From a checkpoint of a small masked image model: 8500 steps, batches of 128.
Rows from block 6, named by matrix and row number. Rows with one number belong to one channel. Each number is 128 + 32 x the weight over its row's rms, rounded and kept within 0 to 255. All counts start at 0. Numbers have three digits each. After the name is the row's rms in percent of the matrix's.
# convs0: expand pointwise conv (model.blocks.6.convs.0.weight, 256x64x1x1), inputs 0-63
# convs1: depthwise 3x3 conv (model.blocks.6.convs.1.weight, 256x1x3x3, trained with AdamW), a 3x3 kernel
# convs2: project pointwise conv (model.blocks.6.convs.2.weight, 64x256x1x1, transposed), outputs 0-63
convs0.36 105:083158122170139140151207128147104130127154132131122129126046155155093118139096093144147090129116119124152073151116148073149197118186140167145180093151126145065108110123092165149112131091201124
convs1.36 139:122067076128107119155161149
convs2.36 113:125106171095212124142125049074160068130115164155103178089114136123088128150103134124099130143119066135162108137175088105129102131138132138146097122130173137175132115200144142061091157094135114
convs0.37 086:146125161145134124153127142134071087164117081129138108113095104092221135066134165149103203147195131143100145157199147119106103119156139127117154126145119158170108131176132135120082173158189127
convs1.37 105:155137158147067148161137171
convs2.37 091:115104146139156142148167116119139114186150106131149107112160128163183137132148145087140111171096130076074146083168075149135064057110108071117140076110095122134098195175092108131115179157105147
convs0.38 122:141134108135117139166176130195104119124097134115161117163172169082159143138129118099126110132095137119164161115157105150079156063088084072213110067162132095147116101128107057159117145106089150
convs1.38 115:097101141185118126073148151
convs2.38 114:163095163084181065104168147160126089136154114110155156119156061107125141152135157196107175111092112128132098161182142145165134161124130120150152106150099086161112141100226157181120141149129128
convs0.39 071:089101166129077138101173109190110151150103132123113138110085126177073121134091120121124170137114140128158171166161116173126122108075152109179085041142112166108131096152118135115071103127138046
convs1.39 083:135082100085079084130122133
convs2.39 064:145137145179107169106111129150094064135131166149145060111179153159092108133133111164073210107115134124095122162111084125129163098175229104127106094147086134146120084128107129135109135150099146
convs0.40 137:169178151112141125075125193068148154158141196049111114152177115107097137141110129150123110112148111150190085141063127086136123094159136143085138159141156114147163127095148074185101141116123112
convs1.40 109:110123121077175095169099108
convs2.40 101:155157145071148173121136076135075145130164153063155140139138177176097128079183146171165129146122123086165145107087105100158134107160166158094139173154100092095194096111114151144116165097093154
convs0.41 103:197123163132146105085160093121169090117111072091160142135118130163132178151116155217105136171136124111177134137107094104113156100107131156113129130165130089130119115093134182062108055136185149
convs1.41 107:106084090173175142150134108
convs2.41 110:123136173105196164134080137117093118160171143085118150122109143206149153089086160100106128112118129161135066103119072162126152143120098065180116082089113076169106114134147135090164131154130076
convs0.42 098:145099141094121129084096100204148163162125161109166176129143186122103148145115097101148149167086124135068190158138141111118151162168080122105104189138118152147101161154052115147135195126138153
convs1.42 112:077159094135160153101120083
convs2.42 109:142102173098155138160132143134129123133146141120113137082159144197152142102132193164109148115124114064123034121093101140117146165149061098086110164150156060079107143149122110173172122171107122
convs0.43 109:048174144099087102124127086083115078116159135094101154169123133106129068173127103169151103101114080137168101112099149169187087055166138173109121141128098147126157129103154080108092109151138137
convs1.43 121:117155129167164177085112096
convs2.43 106:161178157145175171116094114126129147096107124126103137091108166155126133080119155154115127111164133177145090083105119041140117174125116098185069121048188127137128139089164101174105121108087140
convs0.44 111:150158159154210131115130111100140155178130203114143108110141151129143139179158128177123195141131138134147059132160104146126171075176124178146094147109120176136082132088161116131068152118172125
convs1.44 094:132073146180121176149141142
convs2.44 097:091131060074138094146136116148125175114068109137144144113141107114082126106162133115125082117131108109116197039097126133162125165132149046140172073185178107132140145140097119139125137136138181
convs0.45 067:139065199109089111135146154197112128157118139123122141104135142187057142158094142149169196129096125115120189158147099140121132136101130098146094063150112117091143153158114154130086193152132080
convs1.45 015:060156108089118135134110090
convs2.45 088:116073115130151158100187152144107166099159111104165094137156107171116124088169145138104145118076140104160046176055117171085152113127124143119125188140168087163156112119165122160151079133080135
convs0.46 085:118132070166150123131141184140112116130130048106152094109140097136159148087105114107073102155139090179156105177137158153106121125125112137125118095108118121151101166162149098025167097138202168
convs1.46 091:156128142142194158136160169
convs2.46 091:148088130080129130141111118077153078140100161092103096110171161126094081103152086095150159088100128083070110157088061116130097128150091089109125112074153081135082136101154092173088095129086103
convs0.47 109:202119089129120142156100140144128190136180162139147180088126082132115171122060075073154099112143142107137082163103132101141113087102088104135110202116106135178119064125119080116147113122115124
convs1.47 114:095167094093144099110175105
convs2.47 102:115163091134124103083113135121150185114178165141161150108111126120115099107160090137143083118111122131088104072097155176156125149123186128073141158121182164104085114147157067129161133078033116
convs0.48 073:183068215133092109133157159182083132183125121129105123128125175184088159164101142148145172100105105130112171126123131144134195129130119099111104115169075113104195142125136134098137187151150130
convs1.48 048:096153133131165111157182082
convs2.48 046:135116158141139155029134139095080112164165175115107115145132152168151135083129203175136145100095106104085070117109142102122123172073120118126090166110108072113129122101144137182107104156095178
convs0.49 119:142154099071105087176087149079109152127075118094093124195172104114139104100115142163125124056150139106094078143133148137215116112182128159126179141112137150145167118119090101113138095121141183
convs1.49 100:157121163182150173157100130
convs2.49 106:118074169122133142134137101094137089146124095108158139084142135138074162188172140178092127109075070170107123146081077079069149141144067091088105152151133061141143113094105126101139104137157137
convs0.50 085:156140097085106110079129159145082130118135070125159097123126159103144192105165135143101194127206092158084163152176127135093149154141108143117099043121137118153068159137164127172135111130131088
convs1.50 091:141153154134086145175151182
convs2.50 091:146103184150169156103177144139140110183133155124121111110173131139189096087163134187112131215089094108066164108145062129083131153089175081127113088159107110127099137156105122139123160122134133
convs0.51 101:129143102107062143126103109062171071103099133083084115146148169150123132101180111129085177115164154149144109130146089135097151177075121143099155157124187098100149069140114185104128100163084158
convs1.51 116:085166121161078102104111102
convs2.51 119:124114147127116088172082137156151131073141148166178156186096126088133127208146129117117088146107115105103183129174097110092197109091156143077092078136057103164109139092118132138099112119140097
convs0.52 086:114117134113128124086156121091146101133104161125112127126128149152071155098118140134132119139121126176119067120073112100203086172129170113252118080157099149116173090098114130105075136116096102
convs1.52 103:179146165151097119170137167
convs2.52 105:096132096094113123136104141136134135107136192111136059172157197097093117174163068091126172113097107080129127098150128182143097128122082144124155112077150118059170120068170131127149102171132136
convs0.53 208:114145078113134099173101075091149159122138118103186104182107117098101122150153120099111090123148169153135160134101189137131141152147131168146188160044106171159130141098190102098143077122159180
convs1.53 106:120150096171173175107114097
convs2.53 118:079158118117145173112113092108138171134208160111134153095089062193107147128116119153133126139112078101153133118129109174106113094135096115048147120117165094169135120147194117152132177076083153
convs0.54 106:152112130148096109091121139099122106122134124121167147116105145093121144075138125094053151138156109143031151150132124175115160106122129135091210126149113099166081202140102070126088075144169115
convs1.54 102:160155166127058122140101140
convs2.54 104:144164113094094109048141141160140092127162113116169142149112153131176102161164134171092100101130093124111126083176138114110089117088111064099116066137121054131085156080092068105141108116166133
convs0.55 081:059122103112110127091143057095125087110123164130112087148153137151085095139211143193092121173101105129169131137141086124145130132159131166116153155152116125114100111175105175150149178111045147
convs1.55 090:136115120116162156119177194
convs2.55 096:177129218126173107157125124060133170150161162118152090117202089096147112108112118113191115108147109094144200126119103143114132081099167088095100119113133107117135165096127088180107105164118127
convs0.56 097:138049138139110188143141106105098128132067143095098120138122115155133104132139041200166092083110115103126121110123145099125155156159143150082079141131075167104150097147062164139182106153142114
convs1.56 105:121151122152164196122164155
convs2.56 111:156141218064155126144110083145129209139162127152169112119103147100135152143179154137150130100139139143153174099162119131172137121160149093151126142085161197111172103088074096139125126096156080
convs0.57 069:166067192107090097125163147193133109154095102106117152116120145187084149171098148160134176139094102113118194144110100150134129131093128088123085095156090111058172147131151163135109173141123080
convs1.57 015:158147114101152146202108113
convs2.57 041:099090141146134145130145123140095126112163134117163161083126120144059101099192109169077140097132072095118080088046146144126136139137172136143095159174136106180136149150175128167089151118056101
convs0.58 090:111119158072139197169118133148148142137071142143131134182145069096135172082105131119134103100112181084083131176142070065090112115157153151139102088172097071104123149151101160140162100113157130
convs1.58 107:177131159160118178162142156
convs2.58 104:130161197133098161154153092091135164115165145148157111063126146063099101068136129147086186185171147150149119093096142094145156150106137136104177132105174101193101137108116166139121154081155115
convs0.59 087:161106185073166070078158119158082136136137130106087193089119113084124093106129155164104191109080106141134148156095114167190169111156101135161124140092117098120122127108159120113125123160048146
convs1.59 101:073099120132146178145144172
convs2.59 096:147176155134121191166097108115092087112112147179117157173182119187150154149084079194157172142095116095093103109138075142115135111140128129115139154068131153187146103148123120208132153152127118
convs0.60 117:132089214107148164125079162146099157083176139121122114125190105096099093116120095154139083130201102086144126099161146094107100105192153104167135154139129110091081165110093157184113128110135148
convs1.60 099:132119093092113203108112119
convs2.60 109:163175135100144106149136085101104188157125136083124124082135138111187114105138114144079104112095077089095087071128126111061145113117140083135128100133143153209161119163091134115112101166088195
convs0.61 102:176077167108113093043134126188152159122134137127133134124118179193056137118150125094166132093105155097116054128131095163112172118157155103126109110133129172102077099134123093124136169126072152
convs1.61 109:158109107167127112186173145
convs2.61 110:083164144074171148132120125107058166082123121119100089095143167145161098112109108158129178110145086097141089115124089174138124115101173113079141108087051137180181139147117135163137108079160084
convs0.62 113:189131128167135134092138152142120165095140107102086167111080160121177127081106206095179104147076093108135107113121129156149154196124119106137131208146170131124052135129113100136116175160109115
convs1.62 092:192086119114092105103103136
convs2.62 114:086126077069127131100159126119136150140130116081089149103144116175158116072104135102147097028143143186123114087063122151158100125149177100134134057107116157123128070100120122164178140125106133
convs0.63 105:173126088157085145153029091139111060084131140105133179112193108107129105102131084146132114094135130076143138117120120122141134093142161120149156147108147141091036112126126171161133151155185112
convs1.63 116:068160128169109158144093136
convs2.63 121:130121207103134186095131096134126163143123122115089060150104136184183144115143127163113087130136136116117125152121098176140165171107085063156086165104116115188116170199158120078141138128101142
convs0.64 100:127103065122188057065088156089134187108070102063118117141148094119085138127125163122159139149166143171133118116167090108166097136119101124115143076083125108087148179147151101105141140174137136
convs1.64 090:139102183130121129124139200
convs2.64 106:170113155121067095083174138110134061132161164085141118139125154133122106106131072122174109128044080103098118127080101152079138131073083108138099088183117127139142143151143076161120131100122076
convs0.65 112:210108116139090108107077102130141164044127103151118196114104156158172135112111120148170119085080181084161095120119153112120117149097126193157140139095132127110116091119146136081088112175130174
convs1.65 122:155177160161138163114149173
convs2.65 107:105148151082195158125093135138121089117141145053123081089114142146081183105175080084159121110155136143127141114129144148156198118137084117158092131124094138143191180139116120169167162088075121
convs0.66 104:127184095139091136115167074090139202157131116159138169154088133169112181125110125109159108163137120128071158113075131075142160066114121142103100189137086160133123077120167133103178176149140130
convs1.66 132:123155135146141150066087084
convs2.66 099:116159097205116093153135122088164160144165162148084157111112088099140109117181128163116110089163129129142085119123183109156112120135146077109087156079187134165167143155133149140209133091076096
convs0.67 107:088212060165127159088095107106143132126082166080065148114142070155132158112177166088090146129158094107139116138097144139154147124128125093111130176147085154150148123183119144171138072128089133
convs1.67 141:108144114117048121164150137
convs2.67 112:164126117134118093148075128108142075129157068106083145169124121079134108145098167143127086140129168074153168154097103140145119150103147126128205168141143126100101126125144125012115073108166145
convs0.68 123:167141102098162120080064132129226151064146131110154157108170149101168117158129130130123120173130140164109137108107164099167122150162133098083097149192109135125145171162089151156099080084146087
convs1.68 107:144152101153114208121119111
convs2.68 129:140152168124104188129125099122124102175164130149192133146099069121095073121179096160173107116152144130137155074179095202086165095106116132114162092167174151161108112102120112146122126179089155
convs0.69 096:157092149148136166135095125163044131130131121112111066166116143163111087123104156079150179087113093105160107098111070120138177099108100088117078073135086082121157115109137107051150159120154134
convs1.69 078:123095092121113130095174185
convs2.69 107:112145192106098156135187184104131130166162135125110120137097116139175109166096046063165136100075107127136163131183076152113151127149146095119125120058128173087142126154132103163130177105102151
convs0.70 072:138068200116089083126175157184104125155106099128105132104127154177076156167083127161137203138093097132122164142118116131130139122120106077118087075168118112083148156125121160106106188159141081
convs1.70 017:178130161176132115173156111
convs2.70 041:130132132132132173059105169135139105142186198105081085136109157148141126105161164156131127096155111107116108111086152122173156151071119092106107143140156087142132186135122043197137103146110078
convs0.71 065:152079192113102078135164173166127099124102112109133132137161159155067157191096154153145167119112113120138184145099111141168126144142127063109113092132071105092200168097160165125126173148144093
convs1.71 018:101105103092143076121183139
convs2.71 041:143148144145113110131126119080139147138111109106072119155114087097109105095182198159058139082115140079102081160119147167142149167125121192125096159172119096109193148151137086169082165120095163
convs0.72 062:150092180109108081136158106154108155152131145131149118121151161164085168148130114114177221182085102133083179137118168141106126123128071125112131135121097163107144147160149091106154209161190144
convs1.72 070:075121084125138075137091122
convs2.72 068:148145092109152169153144072109080140094185135136107121139130186137144106059110140167145122111105103103106136137103090166118155167181164067086116170158111135129071071126132125164108167049148128
convs0.73 089:109074128116108082111074216101134120072131128140079142180174137126174091153134093138127084090089113102095143114049140151128128114136100101118149118154117125140170088072082122100096134180134158
convs1.73 073:140154145169135106168192138
convs2.73 084:139182132079162177116196079186149137126104121060116140115133145166086166138109093153160146096128103116084133101167185076150093130133108115142131133076104093175100143120164095138174109097094086
convs0.74 094:142124151117164109081122169164086108129202084119144101142138077112122138117131142149115166138130135188097138147121094147079066145139138164143156110147164067087132168094183174198158162143071123
convs1.74 079:155148153152119186153158172
convs2.74 091:172128141084099196151113090125172086131129121161162121087199110137178141119132150182052174186158160122086148115109151093131152135097134128124109120117100119172087155133052112150131093097122150
convs0.75 113:132190120157126115133089079124179126124121106141158168154091147143144080168174146142138182166122136173070174126073221129135136148118132117084106142166151187149137175102173141141115109089158133
convs1.75 107:135118105061124080127168142
convs2.75 108:126093134145180139140179137088132078156093060124076126136151154150095144071187113095066134133137139104084131138119117164164119114111106139133130180090162077107088165153174199125169132132172126
convs0.76 084:097205123080128158072144093180080124112132073139095107168134160158122120156130109113072145156115100110130109123117146154154088201105158123132174153148128089117105127195120143127076169127057142
convs1.76 093:120162121138202154123169123
convs2.76 091:146115142103106148190104107139127128115120200109115123114213079098121128157176187135174131101101143119156186135121106137127173103098095059073163099125106139118193125086097117098105098147163125
convs0.77 095:097098168088067124123133100186116151181144149143143107102128097170084147136146083137152191147107128114086159147162124139100148107113121153151137069147171126122068134220131147146079167186145113
convs1.77 095:108120166060123127112086153
convs2.77 108:141128104125070211150146120103122084127119111178089154093099144118054134145134129176138063131114120095095196094125088138151160117137075123095166091154131170112090089168158170106131155147154149
convs0.78 114:155155116161174170097130116130164067118119124181120147157067124148083116124118143120087132144131066148139180169165076169162047137061126155110139111126179092112147174142117120155087091114107146
convs1.78 112:154170174154129152176157146
convs2.78 112:155082124147186158108198111135146180179105168104145150142111082125104173159107175170146131122134088120216172133144105156100184110115146122109116098130113147100177075138098108138113111192112121
convs0.79 090:134127164137090129112102097116114144126077109112090165098066097091190147099091159111144124108137097116120113083172136111076137056128128174177119185098149105130090121138130164062141160156198094
convs1.79 088:176154188127106138161148152
convs2.79 103:129160117155127170150115148079121137126147129096146091132139117164124106097215138132114096085108154056104115118138097094151106146113127070053147064150063145159109139178151133177169124103076136
convs0.80 103:066138054123140098139172117098133127161087159195073142121068177140054178116093162137129153110158122110086130184119083111162149107114107112115133156137175154133133082087168148125119150139135156
convs1.80 089:125210143117151123114117093
convs2.80 102:205179146142145141133183128185128129126169072109164161120105106123126103120165136208070106093132125182153144086167170106108138145143105120152093124106081093172167159119165103117113147077108149
convs0.81 101:190120171159155181113155163138131155151079113093162179112140129140108125099045136214131106158111063131127133148174080143085095134141146159102094150143145122121131141128155163140149113203152153
convs1.81 105:177150177122137127160160171
convs2.81 101:089140157131094122137182154126133176127138115141114052160137111099155129085139108144096109105124185118138143157037138093148155121137100092127107046159105114158087164107081156143164121066124076
convs0.82 067:166050215139104074144149154170069102160151131142112114107138156159070148158115128132170181109104122117062150140116108109124163168129105097120114094147083122128157153126111145112111209158143125
convs1.82 063:085167147141115158135173175
convs2.82 048:146112140109187127101127105089110069140209178183141100122112181116117140068113148169151141132093094071115085179126107166079103127106109120147120120127136055103161142090140131106174150111137083
convs0.83 069:143055172113117076133161162173126091156090095110102122136127144145065146181080150170136164124114114133133185147099110145173116122106095062131092091153079122078181147105139164109125144138125069
convs1.83 036:101119178128131178083092135
convs2.83 057:121103194140180116072159095163112092152154096088120141092171149192122200101167138166114189125121069103116135177111088140100123099123144093127117123154095094097099137129156103135171193120109126
convs0.84 070:076113125106101106126143050153110120172150063125174122131092130182057146126150100131124099144158148097119155130123089145117133116143174144170199093125073128160143088123135111163096119122216110
convs1.84 096:110094132119070096105137180
convs2.84 084:101117115147156060144142088132145132105166144156066132145160114103130099108155172173133150165119140112129198112088108091115138102138129114131118116123090114164124215185044127131098049147132106
convs0.85 092:137137108146100117121116122127111138114102117091140145175111156123100141164125151101118054095157145133187182121106166161159139124152165109124148139111055149109212104082195097108180055102167129
convs1.85 064:142147147130167086065096125
convs2.85 066:121122127143147124077180110087152186162119136055156168087112099119157087140118129133114205098124121142115123115127152095112176200090120108111102179081145071175161165141140139160174141125089150
convs0.86 096:117106146110136123149143119191153093083091146155145112080159134202097151102134070131148136140106150159070128134097151106094147076144170106068102142141175144115055101142158153146103071090167168
convs1.86 101:179136161112097105173144166
convs2.86 097:149145099089117175031153115108128183129132111146089144118146077134162156074174179142104072124102152090154133140165132120139132147135096156049160147098164128112114138118101105086107096180168103
convs0.87 088:145099193137154149084169130078106142103108120144087192105169150157092159167114132105114114161097148164133110136085098161164104093163067162166108177159109125129134099112158072152171153148065089
convs1.87 099:127118118169134076178153166
convs2.87 103:099147069083112168122138115127176175114100147094180130150165158109151116129131179145152138096122145110100153081118208082141117110094138099118166063103085082170139083149152108102149065114086116
convs0.88 114:130151094125110146115091115190116147099184146110099187098103141112133099137108075074119085171128092171091139134138072165146137170117134094134188135154187172097157178168126118161096170094139170
convs1.88 103:131159136147098205156140119
convs2.88 102:183123164163170088122099172104129147167132102130145109138142112136108153055124151132137185073092105169110227146120124089096136153094147103116065096102081075141153115085151120105114131134101160
convs0.90 099:149112120216166127095120163082133095106166119096181095132142086094135098140112120167194090094141199183100150159095158070127116151141142118101110114104147167141091114124122139110173111152194123
convs1.90 113:135134150152163167171171168
convs2.90 087:137176104072141178149152141191072109122115177141084162114139125108139096099159176146155105136125142148131167066155085198128106132092093106111133139087135162166158190133139093156139122136092061
convs0.91 110:115101180098078117110147112196122173127150123146146132105142130174101153135147094124159195174085105098081138139165130129065131118115113137142121077149163122087095155197092111124112212178149125
convs1.91 079:131143125106162068167107170
convs2.91 076:113123125114102158120170088125160086108211110122172122150137143144086108109107074211191135092104100125134143106085097138162159122165169123141080091174126174077107119119139113091173100140106086
convs0.92 147:173093140094121087115112157137093061098103118086155119161151162148089146122126137071133133101084062120134097141022139147160181112199096139102102147083095134156152100101153125150124144128122126
convs1.92 160:083141090140184146098146100
convs2.92 097:133118150100182180111112106101138082142130126147157103095171137198109166143183170177130145090106094101117108077102094150179185129161078095109102167119128063139138080134145124113148124087071118
convs0.93 124:189112151144119108114110183105124097139090146088107117134150171140086148152086184141102124099101076103186088170022144125140141103180129075097100154105082112142174121108163137142130152113131119
convs1.93 143:098171105117168102096172105
convs2.93 100:131090148115132198096119200122165092136128113105127107125179098134125134110177175171151145121133117105098102158102093169102089157103117084108120107111109039176118110140115110121080185118052109
convs0.94 089:154158071110152158169149081170107190165143075150130172167133073150067164122113098091147095097121119086138159115127147089172093079074102103079176123096125124170144121146134139085146108146147139
convs1.94 116:127187141110173104113176143
convs2.94 103:110142142104140081059113166146146142115134162148088084092078138114119066152089147133109137133104126198128089059163166131121106122159123154199099140124116094098125118103120128148134154105030091
convs0.95 106:100125111151111114156177145150093168138171107086163139100151118229122139131065156128147071139114133104106105098080167121088159139122183097144141097109102119092087104087120152096146049147155105
convs1.95 093:160110123180110086164099097
convs2.95 104:141164095148140129142120068135119128106068172096161150145091162111100092072150116129164134127198106101134133119096149140144090135137083080146096138084096120113148153175111151090179149063038138
convs0.96 103:171094023186164107096124103157100185175166128111127116131116136124078166136126092161170125122073125151113083155107142133086140158122093139095065132153093164117128102191109138099139117158106116
convs1.96 111:120154126152164171117122061
convs2.96 109:146100128121158133150148094094161132144160131082100126050071106120149072134123110127140142098155108116137152134118117125152169055108149050124128166037146084126171154159132109138126128086071082
convs0.97 100:126088143097118105173119166086157140104103112107111133079108119098146129140136164090141174132112138151113143111105178116145132149151168076185089112116080124084193059033162156149109122085105163
convs1.97 101:159143147142049136150121152
convs2.97 097:157079120153159123116078127080149125156094105165108105101160186101171113119171157127149186170173181135156149121101096148167125186123125114143215141162166181079153137109139153159136110161133101
convs0.98 075:137065194129097100122172128205102122150118108137107119099118151192084152146097121155139204146088105114101176148144101154124140124104105098141087057162109118090143132134120158119101181166135076
convs1.98 017:203168153159127143142129126
convs2.98 038:090120169080152176104087106158128156111057125149114074087161117092169191100132150176185147109152135141115145096124117087133120162107106093140107142102148136143156113114130103175070156128063194
convs0.99 072:174147148111099123078145124165102136153154141058209129165127166108071153134170103109082088121136107095127095163037159121154180130166100159102111140109125131116176156119117108114121130102180094
convs1.99 096:085134106166184125089144106
convs2.99 087:150088124113086165108111102088110173136164112105210093113142127189122129136168082138109093126114084077136155153110098105141143111209146134118120134098151152153089082136103127174130109197061110
convs0.100 121:142099144144143164110107140179098121125154179105164109085142060160098105069127145172082110104093086123110090137111132207155173204131123109132136096055153143137100138089128144124118095118111076
convs1.100 102:109182093122129098167081127
convs2.100 119:194141138131098077120097156150128184143159100124172170135123125182116140089116112126194132090153116123090171120039138145107154134107135071164134171123127125175131155141159100133109182184098078
convs0.101 090:082101141167083178173105163186166118132118084099128168123094149116186162097117094099142122179178147182143137146172169128099131130107092103135146102128171115083122098167173114120115108185179169
convs1.101 118:152129164144057133138164152
convs2.101 087:151166126100153131145152099095095151085158188146159123089140046144075130150186122115165106135099114123124140115158146116043146094113151131110084163111122132147115157183062090145076107081157138
convs0.102 100:149161108100110115186169176176133186157150064103135092120105127111132120092111135076120118145153169071177120104104176081143111027119147085110124157125126132149129118147157182102146098111091133
convs1.102 088:127154112095155201131120160
convs2.102 112:115102172135156130080128104105099071114155080133082202114095058128122143185164102094127094148119097148083107122126130101149155206083081069113148146151093111143134096161133076118148132097112134
convs0.103 108:158176117096100140083139087109156113150137093165128188106154086116136116138123139130126151050066163108162093148213137119142072089104103086168109175115113117168130108094171113163126165165156117
convs1.103 103:149207168139119149109131131
convs2.103 129:141109184177124103144139140105129191117109150110147123115179051082163170117129089132187129170107145101146099101179147139151152053133133149131096097103146173098112151172145134167116200139098101
convs0.106 072:084114146109082066112138103165102129177081078133139124167086097177097155178144149142134141162114087141159185107110160166137137146134170082130152098140084112131193165156186146157111141117167076
convs1.106 132:143122080097090087154141170
convs2.106 098:165132160132082107149086178157110126114169113111072084159148112218092153129157137137120110142134198097078158138149081118087218102116153114120127095172101099081119162113146114114131103114118111
convs0.107 116:098157091163123078172122144115204135146132143154120114166160141152139087134155067085119131144133111098147148130150167046185202179182148174099137116122188141126101122130142141144089129108131170
convs1.107 128:129111115125058092142167159
convs2.107 131:131147189105161148153171127090176043171123053132136135131157092084107139173119137153097119118138150151109113141132170130159096156167103143109093071140109097152151171109148125108166194185117162
convs0.108 124:191090110119149119033133190155124150133150158058110131155131151156099130146086166120087120054093075092148117161078070116122152091144138080143081099143127118126145121113134104097129125107114101
convs1.108 107:091165092138173136093161102
convs2.108 080:103155181091123155169086143131133084145099119103168158085170104155132140127134179145151175099107105168115105153094101147079139164114116105117181082110114090179096179189136123151101198118102076
convs0.109 099:117223168149102106125112109100181093111093129127053119169127115090176111166140108123117124081178084068159138100118111112139078058146072124112150179124095131135113117104105112111119169140128134
convs1.109 131:155123180177146163157143154
convs2.109 113:126119100132128225120128130098139194091187138106101133133071084091105133094154125120110104192093153170118151118129121143123197116126109179132080092110113134110093130160193128166122139079091100
convs0.110 097:097179095105153098123131149113123125178069163153128131143112148073144098171120173175135097131112125172146096129179120113178076109195081097167152075149121102112108091136082083141075154099107159
convs1.110 110:159116147178094173148110165
convs2.110 087:081123106133127134130128046188145145138103118086110114125143101135103107152175076178128106136103156180120114100139058134170152168083088151100167115111146144149132072118193143158164142131203138
convs0.111 111:088152125144145188183137155103132136136188130102103122117124175103171112132121156112118119109150193146114061145092138090173198045099145115156129154077084074132129120097132167164145129108090142
convs1.111 144:126158131170064116171136150
convs2.111 111:085169143145090091125178196176169132098108130093155142097073126098086141116102186114182073108129103108107142083117106150107068116122155144203159104105134125167124130133155125126138088118060139
convs0.112 098:116124097121158139173125143123148096109133107094141110101143134128162109165153103127131142141142136132034106200118182215118157154127163207141134163162126173181130175124089118158130098108185103
convs1.112 093:122162124115142115136209158
convs2.112 109:146110118141106201102138103051086151127103149160122151163171158189163147124097056084167118161094094137118136116083124086128117129137154093135154181040149121082106133163141127135117122147151098
convs0.113 145:137129100160155044130074120127156107094170126179120094149062078078124124169131088109095135176155102177090143157136176144121083133090122185163160092083151115092124142147143111123127071112124135
convs1.113 116:119192122139176168128160129
convs2.113 108:148130134101097109132187143109153102167096113138156093111102140140153147075104179195158155124104117106087181170122070074103175137118173174094134102081088089181144135077180138148091141140122129
convs0.114 099:131103194154098124173159119164154120108143142136128139116130153165203061133107116153101101137138040108162197108131127178134106142095145190090101173141132164124115087125139070140097116133179124
convs1.114 090:155092127087120090109170172
convs2.114 118:184126133097157082164102113112087118115117116081119104158191100184078159089132189131135097137128147086144166109115059099106062125130156064149112108116145104163159163140078138142118098116185127
convs0.115 094:167113161087131133122172111137158161117149130142087125092165164140143118180205114150148134200133111154134174089156106127146127187147142171151199150181104168154200126146103138148141186132109148
convs1.115 096:142167158127179066139129135
convs2.115 107:103110093153117101117141058073121109102137115051108172136096128136160181132105153173125114136134157144127135163099112120120164149080139034103154144143129097186167125182166081135194129127146140
convs0.116 097:158098107113139125133150143150136130151158142099164123170174141169078154184167093169089099171094092175142180137185126135103081160151137190139133120116137159136113192143116123062201112135088130
convs1.116 097:110111111163087134185112170
convs2.116 112:153146118094134122146150091157072122172160134150167117106134174188135173108174202163146130085138153081099057130051122134131119136124098115138118109142166109116134116111144114220151080119134097
convs0.117 114:166144115117126192175081153079195122060118115148100095099174149120135133118145163131134160143097058153162126144160115194138167160139094124087115121142153143145106108168128151153096066186100101
convs1.117 108:121147105115147093108179069
convs2.117 116:162119116156179131166113121114146148143087132080127130141108112197150130134173096049132090158128157095150154188156101050154122123163102104150116145075081060193151149161093139119121141127135121
convs0.118 103:162157157118115182097182153095123102171138200170156161133135118094111147152114144103144151119105171101165124161147159109166193098041133097121072127143175159148164127114148155117155148195114119
convs1.118 089:140161175129063093128144137
convs2.118 111:092114156125118114099075192122150086148085151113181091155143115055155070114122109181138121130139158078184087106227092151101091104137116108164136119128142129118106136080132091111135145154121149
convs0.119 096:169123125101068123155109171061181078107087152157064099098116148132186094102171133156135129133176170137170128112113102083106169154096162131086151154135149150152188100117107159125144156125086087
convs1.119 134:114175158138078153150159164
convs2.119 090:121159113105178120073158093082122087123127168130196080149119088068153100102146165114115069129107087107084147129101122130103154094128099143143102085127105055180098123105080084129096155121138171
convs0.120 081:138087101110146101153108104121115205114098100135119154102157091121125148183123100080173156133099143112141136137130140141134108140126127089229095072148106154071105078074122206133088147133127090
convs1.120 116:062122113103171155102154139
convs2.120 096:189153155164161136126122135117097119147152147098115202126096100185123094152114152165099108088093100179124045149124174120055182077121151151122087136107102126148135139175148150109152130077099120
convs0.121 063:144048195115097074115159158196119110134123106103119122109133152148070146161093126139151193123087114113097152142104090134154131152111086084122091074130104111073142166114112153120117193163122086
convs1.121 017:105081081178143119124156155
convs2.121 037:098110151120184139061114104121115171155139150101139137129132087155138172109157083193100193126158068116190116081158152159094095169101184075133156075179126109132159128134122117139150132126089141
convs0.122 089:132126112120139087128106153118162105152099135077172126149141128125079129154075164167150134079159145143202162137065149138208116101172120100123147154093092149143163128079185142119156073070132101
convs1.122 083:132145173149166170171166130
convs2.122 059:177085113172152169173144149116082094118175106164174115077139179129148132080100185151101132110099062109118153160104097173090142091138096159095118124123140084121103165126173147138159192147102097
convs0.123 112:147108089109144102117106112141122116113116120117149081135114088034121077152146149073090072097133157062184124199138137074133072106126114171142147118072184148121140149129174117150142147132098120
convs1.123 102:153135157182135159127177166
convs2.123 102:095111180080132100138125115094137138135141142107149105074136114165223127158130071165157189109087086140125111073156114133137132084151124081064091113129128112132151164140137083160162158103065103
convs0.124 101:137086140115081132128069073094102203157127107180106111145085184132114139174119114135151110140153087117146145060093091140100147070162170139139201105145099103096111135125137099102188101144132136
convs1.124 114:080079086121154129151164142
convs2.124 104:154133148118099108177156077102112158086141146103041148103127096071126093143123101157133129144115092109123095105182167117136078050131093141104126172120095167155160121193108166129157112084158090